A small image classifier, trained from scratch.
Model: activation silu, depths [4, 4, 4, 4].
Training: soap at rate 0.0029, 5700 steps, batches of 128, held-out accuracy 96%.
Data: trained on retinal OCT scans (Kermany 2017), 49215 training examples, 14.8 epochs.
Rows from block 11, named by matrix and row number. Each number is 50 + 12 x the weight over its row's rms, rounded and kept within 0 to 99. All counts start at 0. After the name is the row's rms in percent of the matrix's.
# convs0: reduce pointwise conv (model.blocks.11.convs.0.weight, 392x784x1x1), inputs 594-659
convs0.123 093:48 56 50 53 50 50 73 44 41 53 59 29 48 50 65 50 29 50 22 50 50 37 50 58 50 50 50 35 50 45 74 50 50 58 61 50 50 27 50 50 50 59 56 68 50 43 50 37 50 16 50 36 50 50 50 36 50 50 41 53 77 50 41 50 50 53
convs0.124 094:48 78 37 50 21 50 50 75 50 64 35 47 47 50 38 50 50 40 51 65 80 29 94 50 36 41 57 48 50 50 50 38 50 44 56 68 50 50 50 50 50 50 50 50 55 50 44 77 50 76 50 53 50 50 58 79 14 50 50 71 52 44 50 24 58 58
convs0.125 116:32 35 50 77 50 50 50 36 42 60 56 50 61 50 56 50 50 50 33 31 50 46 50 50 41 27 39 50 49 61 50 59 64 62 33 50 50 50 49 47 50 50 50 55 66 50 29 50 50 50 41 50 23 50 50 36 50 49 41 47 50 50 50 71 43 50
convs0.126 094:50 63 50 50 50 46 50 50 50 50 67 50 50 50 61 52 20 47 71 36 67 50 50 99 28 53 60 50 50 63 50 50 50 50 11 50 50 60 50 50 35 63 59 50 50 37 50 84 51 50 50 50 50 50 50 90 52 42 74 50 64 84 50 50 50 50
convs0.127 110:24 39 41 50 50 50 43 59 50 66 52 50 44 50 50 27 35 50 53 50 50 50 34 40 50 50 36 53 50 27 61 59 37 50 69 77 50 99 50 50 50 50 50 50 50 50 32 64 46 65 50 50 41 61 50 44 50 47 65 81 66 50 37 60 63 63
convs0.128 095:50 50 50 50 50 44 46 15 36 50 50 50 50 51 64 50 77 50 50 50 68 50 50 68 50 40 76 50 71 50 14 37 44 55 50 60 50 50 44 50 50 33 52 50 55 50 50 55 50 50 12 50 64 38 50 64 56 50 50 50 50 50 50 50 50 50
convs0.129 107:50 50 50 48 50 50 49 50 50 48 55 48 23 50 69 50 50 24 50 40 68 40 50 50 46 50 51 50 49 59 46 50 72 60 50 43 50 50 50 50 43 30 46 50 50 50 50 50 21 50 50 48 63 32 30 50 42 67 52 50 50 60 50 67 63 50
convs0.130 096:70 50 50 31 34 55 67 50 37 50 65 50 38 50 47 50 50 35 38 50 50 50 82 33 50 50 50 56 50 43 50 50 50 44 50 50 53 50 44 50 36 50 33 44 47 50 50 55 50 72 37 68 65 50 76 50 63 38 50 28 50 39 50 50 50 50
convs0.131 112:50 50 50 50 50 61 33 27 50 36 50 50 17 48 58 50 50 50 40 50 50 50 45 64 50 22 50 55 50 53 40 50 34 44 67 59 50 66 54 50 48 64 62 54 50 14 44 50 59 50 50 51 42 35 50 50 50 36 41 46 62 68 50 50 69 55
convs0.132 098:50 50 50 50 24 48 91 48 73 81 50 18 50 51 50 50 48 37 32 50 50 30 51 37 50 50 40 39 42 50 50 50 89 50 78 61 50 50 50 24 50 50 90 50 54 56 50 32 50 50 28 13 67 50 54 36 34 50 42 50 50 50 50 52 50 50
convs0.133 097:27 39 42 50 72 27 27 33 32 50 29 50 29 35 50 50 50 50 50 50 50 38 50 50 50 50 36 50 50 42 70 50 63 41 48 50 50 35 54 63 48 50 50 66 50 50 50 50 83 90 54 50 66 35 50 50 54 64 41 50 50 36 68 23 50 54
convs0.134 091:49 50 50 50 50 47 63 50 50 44 40 50 50 20 69 50 50 50 50 68 50 50 50 50 47 50 65 50 50 49 21 50 50 59 47 53 50 50 50 21 58 52 77 62 99 66 50 40 50 50 50 50 50 50 50 50 42 38 50 99 50 50 50 42 50 50
convs0.135 089:50 29 71 50 65 15 50 50 50 72 50 50 50 50 52 40 50 50 50 54 52 62 37 50 50 50 50 45 47 57 50 59 50 50 50 50 50 50 67 73 50 48 50 50 50 47 01 50 50 60 50 73 50 50 50 50 69 50 50 50 50 50 50 50 50 50
convs0.136 092:42 50 50 50 50 32 64 50 65 50 24 50 50 50 50 50 50 50 50 50 50 34 50 18 76 50 50 50 50 40 50 66 50 50 50 83 50 43 50 50 33 55 60 67 50 50 23 38 50 50 26 64 50 33 50 50 50 48 50 43 50 50 50 33 71 35
convs0.137 095:50 50 78 50 56 20 50 50 50 50 62 50 50 50 50 45 60 36 46 50 38 50 50 50 50 50 59 50 50 50 50 50 50 50 23 50 50 50 50 50 50 50 17 22 50 76 62 72 12 50 50 42 50 50 50 74 50 50 54 47 50 50 50 50 50 54
convs0.138 102:56 50 50 60 50 50 50 48 50 50 50 50 39 93 50 50 50 50 50 30 39 44 53 50 58 50 29 39 50 42 71 50 60 89 50 55 50 59 50 50 50 50 49 51 29 63 39 26 50 34 64 26 50 22 66 50 50 50 50 40 48 50 58 50 50 50
convs0.139 110:50 45 62 49 59 56 50 40 49 42 50 27 50 50 50 46 50 50 50 32 35 67 50 30 10 51 50 34 50 50 50 50 77 50 49 53 50 64 50 50 50 50 50 50 26 50 50 50 59 31 50 57 50 50 50 44 31 38 50 50 38 50 50 67 50 44
convs0.140 094:50 69 20 57 50 45 50 43 46 50 50 63 50 50 50 50 59 50 50 50 40 50 50 50 50 50 50 49 62 41 24 50 50 50 26 50 34 50 91 50 48 75 67 45 60 41 58 44 64 96 51 50 50 50 50 52 50 50 50 65 62 65 55 47 43 39
convs0.141 093:50 46 50 48 50 40 50 42 45 23 50 51 50 50 50 53 50 68 50 50 50 50 50 50 50 47 33 31 59 31 50 31 42 50 50 50 46 50 76 58 50 37 50 50 50 50 50 43 36 59 39 77 53 60 50 82 91 83 95 50 50 50 61 50 50 74
convs0.142 088:59 50 37 17 50 61 51 46 34 44 59 27 50 64 50 50 50 88 50 50 50 47 50 50 50 50 50 50 50 32 50 25 50 50 50 50 36 50 33 50 32 50 41 26 50 50 50 57 57 63 36 50 50 50 38 50 30 63 77 50 26 36 50 50 50 50
convs0.143 107:47 50 25 06 50 50 50 66 51 59 48 50 56 54 50 50 48 46 20 50 50 50 50 50 50 63 59 50 50 50 65 44 23 50 50 45 50 32 50 50 66 50 50 53 50 50 45 51 50 59 31 50 50 50 50 51 50 61 25 47 50 50 50 49 60 71
convs0.144 094:52 85 17 50 50 46 50 56 50 50 57 23 67 50 50 48 50 43 50 50 46 53 50 50 50 50 58 50 47 50 50 52 50 50 35 50 49 50 50 62 50 50 50 34 27 50 50 50 49 50 50 50 42 50 67 50 60 26 77 42 50 43 50 50 50 24
convs0.145 091:50 74 50 22 24 72 50 50 29 31 63 50 39 50 50 19 50 50 50 50 39 41 50 23 37 50 57 60 50 50 30 22 46 50 50 88 52 50 28 40 40 50 55 76 40 60 50 50 50 46 45 61 50 50 50 50 50 50 50 50 50 34 32 50 79 44
convs0.146 099:63 35 50 50 50 44 50 50 31 50 58 50 50 50 50 65 37 50 51 50 50 50 50 75 50 50 56 50 50 34 50 76 54 50 50 39 38 70 30 68 50 33 50 36 25 50 50 79 27 66 50 21 50 37 41 16 55 62 40 50 57 09 79 50 48 78
convs0.147 088:50 50 31 50 50 69 50 50 50 50 50 54 50 60 52 50 50 58 50 50 50 48 50 54 50 50 50 42 41 50 43 50 50 50 50 42 50 40 57 39 50 50 50 27 50 11 26 74 50 22 58 50 50 50 50 81 50 50 50 50 37 50 67 50 50 25
convs0.148 098:50 36 36 50 50 50 50 32 46 32 50 50 26 50 62 50 48 07 50 50 50 56 50 70 22 50 64 55 50 29 78 65 50 50 50 50 70 49 50 41 66 50 32 50 50 75 49 50 48 50 39 50 50 50 46 50 54 58 50 53 50 22 50 50 50 50
convs0.149 097:59 50 50 34 66 50 35 50 50 24 65 50 52 61 51 65 50 99 37 50 50 21 50 39 50 50 43 50 75 50 67 50 47 50 28 55 50 59 50 50 50 59 50 50 34 16 55 50 50 38 51 33 50 50 50 50 50 50 50 39 57 50 59 50 50 68
convs0.150 089:44 50 50 50 28 45 50 80 50 45 50 50 33 50 50 75 42 50 50 50 78 41 50 50 50 50 69 50 50 75 50 53 37 50 49 30 65 50 42 50 65 61 72 50 27 31 04 60 50 49 50 50 50 50 50 40 75 50 47 61 50 55 50 50 50 32
convs0.151 085:50 50 72 59 50 50 50 39 50 50 41 16 53 50 50 50 58 21 50 35 50 50 41 50 50 50 55 52 54 61 56 50 61 58 28 65 79 63 41 50 22 54 50 50 53 76 50 50 50 50 50 40 49 59 75 50 47 50 50 55 50 62 50 50 47 56
convs0.152 099:63 59 50 50 50 50 66 50 50 64 32 11 52 50 48 50 55 59 93 35 50 72 50 24 45 64 31 50 50 78 32 50 43 65 54 67 45 61 33 50 42 50 62 50 68 74 50 43 50 50 84 36 50 66 13 50 50 28 40 50 43 29 55 70 34 38
convs0.153 103:42 50 50 50 50 71 56 55 50 50 68 60 43 50 30 46 50 62 50 47 72 48 50 50 34 50 50 50 37 73 42 50 67 50 35 49 50 50 50 50 68 50 50 50 28 50 50 50 86 50 80 44 50 50 50 53 78 17 50 25 36 30 50 82 52 50
convs0.154 102:22 37 54 50 50 50 24 35 58 60 37 50 50 50 50 57 41 50 50 50 50 28 50 30 75 50 62 50 50 48 50 50 54 27 50 50 32 29 68 50 60 50 59 28 50 42 61 50 50 50 54 50 50 69 44 46 50 67 50 50 82 19 76 43 38 50
convs0.155 112:52 32 87 50 32 50 50 64 50 31 39 17 50 45 51 50 37 22 43 50 60 48 50 60 47 42 38 50 43 55 50 40 50 74 43 42 50 42 51 58 50 50 74 48 50 45 50 50 50 50 31 51 12 50 50 25 50 50 50 47 50 50 50 86 12 50
convs0.156 088:19 50 91 50 50 50 50 31 36 50 69 50 50 50 50 50 50 30 50 50 50 50 50 50 32 43 50 80 66 50 18 50 63 64 50 50 31 53 78 50 38 58 36 50 50 50 55 50 50 50 35 71 50 50 44 53 72 31 42 50 41 49 16 78 39 50
convs0.157 099:50 50 33 50 50 31 50 50 50 50 50 54 18 50 59 50 50 40 50 27 29 40 62 50 50 29 50 51 46 48 44 53 50 62 61 50 50 33 98 47 50 50 50 50 24 27 28 25 43 50 50 62 50 50 36 37 50 36 50 28 50 50 44 59 50 50
convs0.158 094:50 50 39 50 51 33 50 59 50 34 50 50 46 50 50 68 57 57 68 50 50 50 50 05 50 50 50 50 74 47 47 50 50 50 10 50 98 38 50 50 85 50 50 50 50 50 13 34 50 39 26 50 82 50 41 52 55 58 77 47 50 50 50 55 77 50
convs0.159 104:41 56 50 50 50 50 56 50 27 50 66 50 50 50 56 50 39 59 22 50 50 24 38 60 56 47 71 80 66 55 69 50 50 68 50 29 61 50 32 50 50 69 15 50 47 33 42 29 50 50 62 38 50 72 54 50 74 50 50 50 54 50 47 50 50 50
convs0.160 097:50 81 72 45 50 50 47 50 57 55 50 46 48 50 34 50 47 50 50 36 56 56 50 50 51 50 50 33 87 50 50 50 50 50 50 50 50 35 34 50 40 50 50 47 50 38 50 45 30 50 36 65 88 50 50 57 54 64 53 50 50 50 50 46 62 52
convs0.161 094:50 50 48 50 51 50 50 49 26 50 26 28 60 50 34 50 57 50 35 50 50 50 41 62 50 31 65 92 50 53 34 50 50 70 50 50 39 50 50 50 46 50 50 33 50 63 24 50 50 57 50 44 58 50 42 50 56 76 46 38 50 50 39 50 50 50
convs0.162 086:33 50 50 33 50 79 53 29 50 50 39 39 99 73 56 50 63 50 40 58 50 50 50 50 62 50 50 50 50 61 50 52 50 50 50 50 50 56 76 50 50 50 60 50 50 50 50 52 78 42 30 58 61 50 50 50 53 50 50 50 62 50 50 51 50 31
convs0.163 106:42 43 14 50 40 50 45 50 78 50 57 63 56 41 44 50 50 18 83 50 38 34 75 22 50 56 55 50 50 50 50 50 50 50 42 50 50 50 51 50 43 71 50 33 40 50 35 50 50 69 38 26 41 54 50 50 48 50 40 49 50 59 50 50 50 50
convs0.164 110:65 50 48 53 62 50 40 50 46 50 53 35 39 48 50 48 83 67 50 41 49 50 55 50 50 50 20 36 39 50 50 50 50 50 43 60 84 48 81 50 50 50 50 55 35 46 23 30 50 50 50 44 57 52 50 50 50 67 50 50 61 54 37 50 56 41
convs0.165 098:54 50 64 64 79 50 50 50 49 50 39 57 50 62 50 50 69 30 56 46 52 37 50 50 77 50 59 50 54 60 31 50 50 50 50 50 45 66 42 50 51 46 64 53 50 52 45 61 29 50 50 45 50 50 71 50 50 66 59 50 50 50 50 50 40 50
convs0.166 110:50 50 32 35 57 39 39 50 73 44 50 50 36 54 50 37 50 68 50 50 50 50 50 33 50 50 50 50 69 33 35 50 55 43 50 29 50 50 50 32 50 50 81 50 27 78 41 50 50 50 50 72 88 39 50 40 68 48 55 57 50 52 35 50 50 40
convs0.167 108:50 28 69 50 50 26 50 32 48 50 75 39 48 31 50 73 65 50 47 50 50 55 50 66 50 50 50 59 50 50 50 50 50 50 54 50 29 27 50 50 77 50 43 41 42 25 38 33 50 50 50 52 26 32 50 50 71 55 50 22 65 50 59 50 50 68
convs0.168 091:50 45 63 50 50 23 50 50 50 50 87 50 50 58 35 50 34 50 50 50 50 59 42 50 50 50 50 99 43 45 50 50 50 50 50 50 50 76 47 35 50 39 50 50 24 50 50 49 50 50 50 55 50 50 50 50 38 50 50 60 50 56 42 39 50 50
convs0.169 096:82 50 50 66 50 42 50 66 50 50 50 50 27 50 50 50 50 37 50 50 51 50 60 59 50 36 50 54 50 50 48 51 42 52 50 50 50 39 50 50 50 20 51 50 50 48 64 51 25 71 31 22 50 55 46 48 70 50 50 50 79 52 73 25 50 50
convs0.170 088:50 50 50 35 50 50 76 50 50 50 50 24 50 62 50 50 50 50 55 67 50 50 46 55 50 70 50 50 39 57 31 41 34 50 38 28 50 50 19 50 64 50 65 50 47 50 22 38 29 50 50 50 50 50 48 40 50 32 50 50 50 92 53 25 50 50
convs0.171 096:50 92 17 47 32 36 63 50 41 19 60 62 50 50 48 72 49 55 50 69 84 34 83 50 50 33 50 50 28 31 50 50 50 50 50 89 46 52 50 75 65 47 34 50 38 50 54 78 60 50 50 50 25 50 52 50 50 50 78 50 50 50 48 50 37 60
convs0.172 108:38 40 50 56 15 67 73 28 50 50 50 50 52 50 46 69 50 42 65 81 21 28 50 88 36 20 60 56 40 31 18 50 50 22 50 50 29 29 50 57 37 50 28 50 39 50 23 72 39 72 60 39 50 42 69 50 55 50 29 52 39 50 74 85 50 63
convs0.173 099:35 54 50 32 50 50 34 42 64 50 50 50 50 61 55 50 50 75 50 50 50 50 50 50 06 50 56 46 31 50 50 50 50 50 50 49 50 47 31 55 50 50 50 27 25 50 50 37 55 37 50 50 35 50 48 49 50 50 50 50 48 31 27 45 50 50
convs0.174 102:81 80 50 50 50 50 50 23 50 55 77 54 50 50 50 50 50 50 73 50 50 50 50 50 20 37 50 61 50 59 50 50 69 53 50 29 50 50 62 50 68 74 30 55 50 50 50 50 50 50 62 53 50 45 34 50 67 50 31 37 54 61 78 59 50 31
convs0.175 093:50 37 58 64 50 50 61 50 70 50 50 50 56 71 50 45 57 43 50 50 50 50 28 50 50 78 53 50 50 40 50 60 50 50 50 50 50 44 50 53 77 41 50 50 50 49 43 50 50 50 50 60 77 50 50 50 50 40 42 50 74 61 19 50 50 54
convs0.176 100:65 23 56 50 50 69 57 50 50 52 50 47 50 53 50 50 50 50 50 71 50 54 50 26 61 50 44 50 56 74 35 63 50 62 69 37 50 13 52 29 50 51 30 59 50 50 55 35 50 62 72 50 50 50 50 50 70 67 69 50 58 63 61 47 18 40
convs0.177 096:35 50 50 65 50 50 50 50 50 23 62 50 50 50 50 50 43 36 50 44 53 40 48 50 50 13 50 50 52 50 56 50 50 50 50 71 40 50 35 27 50 50 50 20 60 50 50 30 50 42 31 72 29 50 60 34 68 50 40 58 50 36 38 50 50 46
convs0.178 084:50 33 50 41 52 99 54 43 35 43 79 70 50 50 50 24 50 50 50 31 50 50 31 43 50 50 50 50 48 50 50 50 50 50 30 50 50 50 50 50 62 50 27 50 50 60 50 50 53 60 50 50 50 67 53 50 50 45 46 57 50 70 50 86 50 50
convs0.179 091:43 50 50 50 50 50 50 77 38 50 50 52 33 24 50 37 50 69 33 50 50 35 48 61 50 44 50 47 59 50 50 41 75 45 50 46 61 50 50 53 30 35 50 50 50 40 50 25 74 28 50 50 47 50 50 50 50 50 50 69 47 50 50 36 54 52
convs0.180 092:56 50 36 50 50 42 50 50 63 50 50 32 50 79 50 50 63 50 40 50 76 60 50 50 50 50 50 65 54 53 50 46 50 46 50 20 50 50 54 50 86 47 29 50 50 50 30 50 57 98 50 50 50 50 17 50 50 57 50 34 31 37 50 50 65 54
convs0.181 096:35 37 59 50 50 44 50 50 60 50 71 50 61 50 39 50 43 43 43 70 23 45 50 37 50 39 58 50 50 50 50 50 57 50 47 67 50 74 50 36 24 36 50 50 65 25 50 50 50 50 50 50 46 38 54 50 76 50 50 50 50 50 66 73 50 50
convs0.182 106:35 35 58 63 78 50 50 50 79 50 50 27 42 46 50 50 45 41 49 59 71 50 58 50 50 69 50 79 58 50 50 32 50 60 61 50 76 50 55 67 42 37 34 50 50 46 38 50 51 50 34 40 62 60 46 50 50 63 92 50 50 50 50 50 49 62
convs0.183 103:72 50 50 50 50 29 29 76 64 31 65 50 50 50 61 18 50 48 50 47 50 34 28 50 66 27 62 56 50 50 50 50 50 33 75 50 50 40 50 50 50 37 50 50 50 55 36 50 59 50 67 50 50 65 50 50 50 65 44 50 50 50 21 30 50 50
convs0.184 110:52 50 61 50 74 50 60 50 50 35 50 50 50 63 35 64 50 57 45 50 50 44 50 50 29 50 50 50 46 61 50 50 50 50 34 50 50 71 50 50 46 63 50 38 50 18 50 50 68 50 59 50 63 28 47 50 21 80 55 48 43 25 63 51 50 50
convs0.185 099:50 67 42 54 50 81 50 50 42 50 40 50 46 33 51 05 54 28 50 50 50 49 50 91 64 69 50 37 50 50 57 60 50 43 50 50 50 50 33 53 50 53 60 60 50 50 50 50 36 26 35 41 36 50 50 37 41 50 50 50 50 35 50 54 81 50
convs0.186 078:50 50 50 17 50 77 64 50 48 50 50 50 77 50 21 50 46 50 60 50 34 50 39 42 50 44 47 50 50 50 50 50 50 41 50 50 58 50 50 50 50 50 50 50 50 85 50 50 50 38 50 34 39 50 50 35 50 50 36 50 50 41 50 66 06 50
convs0.187 107:50 38 50 50 50 64 50 50 66 71 49 67 50 50 50 50 50 56 50 50 68 50 30 50 50 50 65 50 29 50 71 50 53 50 91 33 50 57 82 25 50 50 68 54 56 50 47 50 59 81 50 50 50 50 50 38 50 63 50 75 50 38 50 44 34 50
convs0.188 099:62 50 24 71 50 30 53 50 50 72 55 50 60 46 54 31 53 34 54 50 50 49 32 18 89 50 50 50 50 60 53 50 50 54 50 48 23 90 50 47 25 40 58 50 65 36 50 50 31 50 50 56 50 24 50 50 50 50 50 54 59 50 38 50 47 27
convs0.189 098:50 62 50 50 53 83 23 84 50 17 50 50 41 68 50 49 50 50 50 50 50 60 50 75 17 39 57 50 50 20 76 43 50 14 43 42 50 50 63 50 48 37 70 21 50 50 50 68 50 40 50 65 59 28 52 28 50 46 54 50 48 19 50 50 46 69
convs0.190 102:64 50 43 45 50 50 50 50 36 42 77 50 50 39 50 53 50 84 76 50 50 50 44 46 50 34 50 50 50 91 46 50 50 50 50 36 50 50 50 50 50 34 59 32 50 60 79 11 50 61 43 50 50 69 50 50 50 48 50 50 38 50 50 37 60 57
convs0.191 112:45 50 23 50 31 50 50 50 50 44 46 50 50 52 62 73 63 59 50 50 50 50 47 47 38 40 56 50 52 50 64 28 50 61 49 53 50 32 50 55 50 50 29 50 85 54 46 50 50 71 51 11 50 44 55 50 50 46 50 45 50 44 77 50 42 35
convs0.192 097:42 69 85 57 24 50 36 40 50 50 50 50 50 50 84 50 65 50 50 50 39 50 64 50 50 50 50 50 43 66 52 50 53 75 29 31 50 46 50 50 42 50 38 50 50 50 50 47 48 53 50 50 33 49 44 50 19 32 65 50 67 50 59 28 37 50
convs0.193 096:50 50 50 62 50 50 52 41 73 50 50 25 57 64 50 53 47 50 50 50 68 56 50 50 34 43 26 50 50 50 58 50 50 50 57 51 65 36 30 32 30 50 62 50 50 50 63 50 47 50 50 50 50 50 50 50 23 50 62 50 50 51 50 50 50 79
convs0.194 110:30 56 68 47 66 34 65 50 55 38 49 50 70 38 50 64 50 94 50 50 81 50 59 50 50 50 43 17 40 45 66 50 71 59 50 39 50 50 50 85 50 50 69 50 39 50 46 50 28 42 51 12 36 49 24 93 33 50 50 50 54 50 50 50 49 78
convs0.195 097:50 50 50 50 50 50 70 50 50 45 61 43 68 50 50 50 50 43 56 50 72 50 51 75 50 47 48 43 50 50 40 30 29 86 50 50 50 37 58 69 22 69 71 50 50 62 76 11 50 50 63 50 50 28 50 50 39 48 50 50 50 56 15 24 50 50
convs0.196 095:65 25 50 50 80 50 50 64 41 23 28 34 47 52 50 57 66 48 39 38 75 50 50 56 30 50 50 50 30 50 43 63 50 74 65 31 24 50 50 50 50 74 50 23 29 19 49 50 50 73 50 50 50 50 49 50 50 50 50 50 50 61 46 18 50 50
convs0.197 101:50 85 50 50 41 50 50 50 70 53 56 49 50 68 64 37 50 62 50 52 50 50 50 38 34 27 50 50 50 38 50 69 50 35 50 63 51 50 29 50 50 50 52 50 50 52 50 50 69 46 50 50 50 50 50 50 50 50 50 46 50 50 50 50 50 50
convs0.198 098:39 75 49 50 45 50 50 50 50 50 36 40 50 62 44 50 99 42 24 41 50 50 50 50 50 59 47 50 55 50 50 43 44 50 50 50 50 73 50 50 50 50 50 45 83 50 49 50 50 54 50 50 50 50 50 48 50 50 57 19 21 50 46 51 24 45
convs0.199 104:66 50 30 50 30 99 50 66 26 93 29 82 50 40 50 48 50 50 50 50 77 50 49 50 50 50 31 50 50 76 50 16 58 50 49 58 50 50 50 50 47 50 50 50 50 50 50 31 50 57 50 40 50 17 50 50 27 44 62 40 50 50 19 50 32 73
convs0.200 101:44 72 50 41 58 36 50 50 50 50 34 50 44 50 40 50 56 88 50 55 53 50 47 50 50 50 50 50 13 50 50 50 50 80 50 50 50 50 33 50 63 23 50 53 50 37 59 33 60 40 53 50 50 45 81 50 50 50 50 50 66 50 79 49 50 50
convs0.201 092:50 50 61 50 50 50 75 50 50 50 50 50 21 66 50 72 50 58 57 79 53 11 32 46 50 52 23 50 50 79 25 36 50 69 50 50 14 34 50 02 50 50 57 65 50 50 43 22 50 50 42 50 50 50 50 41 50 50 58 57 50 73 59 50 36 50
convs0.202 072:50 50 50 40 65 50 50 36 45 43 50 50 44 50 44 50 50 66 78 50 50 34 50 34 13 50 39 50 50 85 42 33 50 74 50 50 28 50 50 28 50 46 50 50 50 50 50 50 68 69 56 50 50 50 50 50 56 36 77 50 50 86 54 50 50 50
convs0.203 105:49 56 50 50 56 32 50 50 52 50 50 56 50 50 50 50 50 43 50 50 50 43 71 39 50 59 50 53 50 50 50 50 50 63 50 26 52 73 59 50 50 42 66 50 88 50 30 46 56 50 29 30 50 50 43 50 49 50 40 87 50 50 42 50 37 34
convs0.204 096:50 50 10 50 42 50 37 50 50 50 37 74 37 40 50 40 76 70 57 50 50 50 33 50 50 50 87 53 50 41 32 50 50 50 50 50 50 50 50 36 13 64 50 50 50 50 50 50 19 60 50 50 50 50 50 67 50 44 71 50 39 50 63 58 75 50
convs0.205 085:24 50 26 51 50 30 50 50 41 50 50 50 26 52 50 50 91 50 56 61 50 50 66 50 57 50 50 60 79 72 50 44 50 50 50 50 65 50 44 76 64 76 50 17 50 50 26 50 50 83 67 50 50 40 62 50 37 47 50 50 50 59 50 24 50 50
convs0.206 106:45 32 50 50 50 50 50 50 61 50 50 34 50 47 50 62 39 50 38 42 20 50 62 50 50 50 50 50 58 50 50 60 50 33 50 49 50 74 50 50 36 50 50 44 51 50 50 68 43 50 65 95 50 45 50 50 50 50 30 50 96 50 77 56 50 98
convs0.207 099:50 50 50 45 50 50 62 69 42 50 50 63 68 50 50 50 50 50 50 66 50 52 50 57 50 50 50 47 37 54 60 50 86 50 50 28 51 64 50 50 22 50 65 60 95 50 28 50 51 46 61 46 53 50 45 50 50 46 50 76 50 76 29 50 50 50
convs0.208 099:50 50 50 39 50 43 50 50 80 29 51 30 40 50 50 50 21 50 50 38 38 49 50 50 50 54 50 70 50 46 55 61 26 50 50 50 40 50 50 50 50 50 60 32 50 50 58 50 50 50 50 48 21 47 50 23 70 50 50 50 29 40 50 50 51 66
convs0.209 091:50 50 27 73 39 62 17 50 50 52 50 78 50 50 50 20 50 28 73 64 50 37 50 50 50 50 50 36 32 39 40 50 50 50 50 50 50 50 50 61 50 37 50 79 37 33 55 32 50 50 74 50 67 21 50 50 50 50 42 50 60 49 31 66 50 50
convs0.210 104:50 62 56 50 58 50 67 50 43 73 50 72 50 60 28 50 32 50 24 50 50 45 69 50 48 50 50 50 64 43 35 34 50 33 50 50 50 57 50 28 50 17 50 50 50 59 65 23 50 50 50 50 50 46 47 51 72 50 50 50 67 18 50 99 50 72
convs0.211 091:50 50 50 55 50 50 58 50 50 26 50 44 07 65 50 37 55 50 50 50 50 62 48 50 50 50 50 50 78 26 71 32 26 47 50 40 50 50 50 59 54 50 50 29 26 54 63 50 50 18 50 50 68 35 29 49 50 58 50 64 50 54 50 50 23 50
convs0.212 102:50 74 50 52 50 50 50 41 49 50 57 62 36 39 22 79 42 18 43 73 81 50 77 27 50 50 50 47 50 40 31 50 50 31 50 46 50 50 50 50 50 50 50 50 50 50 50 50 50 50 72 64 50 41 50 65 43 76 50 47 50 79 50 50 12 50
convs0.213 096:50 61 66 50 50 45 50 50 50 48 50 65 53 38 50 50 38 50 50 50 46 59 35 31 50 80 50 42 50 50 50 13 28 53 43 50 50 25 50 39 50 31 50 50 27 50 50 36 45 50 01 91 55 33 51 50 24 50 50 85 50 44 50 54 39 50
convs0.214 096:50 41 36 50 93 20 56 65 44 35 50 61 50 34 50 50 63 50 50 37 50 50 67 50 43 37 30 50 35 36 39 50 57 50 40 56 50 34 50 69 50 50 56 71 50 50 50 45 50 50 36 30 32 50 50 50 50 50 50 50 40 50 28 37 81 50
convs0.215 091:50 42 74 50 65 50 50 37 30 31 50 50 50 51 63 50 36 50 48 50 39 50 32 66 50 50 50 58 50 50 30 50 70 59 50 50 50 50 70 56 23 35 50 50 73 50 50 51 50 36 50 50 56 41 50 50 44 50 19 50 57 50 18 50 50 50
convs0.216 100:25 64 50 50 39 50 50 50 50 74 63 50 50 66 50 50 72 51 50 50 67 50 61 50 50 40 50 50 68 72 46 48 52 50 50 56 50 50 39 50 69 81 19 39 75 50 32 50 56 69 54 29 69 48 54 50 63 50 63 50 33 76 41 50 29 50
convs0.217 107:59 50 32 50 36 50 50 50 38 50 50 74 67 57 50 40 50 50 50 50 50 50 72 52 59 50 69 50 33 25 42 42 52 36 50 68 50 50 49 50 50 23 54 43 50 46 50 50 50 46 65 18 50 50 87 50 48 69 69 59 21 50 50 40 30 73
convs0.218 101:49 37 47 50 53 50 50 50 66 50 61 15 75 50 41 50 85 50 58 50 76 50 67 44 50 46 62 46 50 50 74 65 50 48 79 50 53 50 50 50 57 42 59 57 42 30 50 50 57 76 50 50 52 45 50 59 29 43 49 48 30 50 63 50 48 50
convs0.219 095:87 50 50 50 84 38 52 50 50 71 60 40 39 38 46 50 75 59 42 50 35 50 50 50 47 40 48 50 50 50 50 50 37 50 50 62 87 50 42 50 50 58 42 79 36 50 76 50 50 64 39 62 50 50 50 50 61 50 52 12 69 31 83 50 50 50
convs0.220 106:58 81 54 50 50 50 54 50 31 50 50 50 35 50 50 69 50 50 38 50 44 50 50 50 48 67 46 49 44 35 50 50 35 36 40 61 49 39 68 50 66 50 50 50 55 50 50 41 52 36 50 39 50 42 51 50 45 18 25 74 76 50 50 50 53 67
convs0.221 109:28 23 19 50 50 52 50 50 50 50 50 22 50 50 58 69 50 42 50 50 62 50 28 60 59 50 50 64 50 73 50 61 50 66 50 50 50 57 50 50 57 63 50 36 63 18 50 49 56 50 50 50 50 59 48 50 50 50 50 61 31 36 50 50 38 46
convs0.222 106:55 50 39 70 49 30 17 14 31 50 50 50 38 33 50 58 50 43 59 50 50 50 64 58 50 50 41 50 50 45 74 48 32 50 80 35 50 65 50 61 63 59 50 50 50 59 62 50 50 45 57 50 35 48 42 34 50 53 32 42 50 50 50 48 50 50
convs0.223 088:75 50 50 50 57 76 50 50 70 50 30 50 50 53 24 74 49 50 50 45 37 50 84 32 45 50 50 50 50 32 42 50 50 78 50 63 42 50 76 50 50 43 50 50 50 59 50 57 50 56 50 50 50 28 50 82 50 50 28 42 70 60 30 50 33 50
convs0.224 108:50 56 37 66 50 37 29 50 32 50 50 62 48 40 73 64 50 57 50 81 50 34 50 50 50 53 39 37 39 31 50 42 47 54 34 50 33 50 67 28 50 51 39 34 50 52 35 50 50 74 34 37 50 50 59 50 50 38 50 46 40 50 50 29 50 50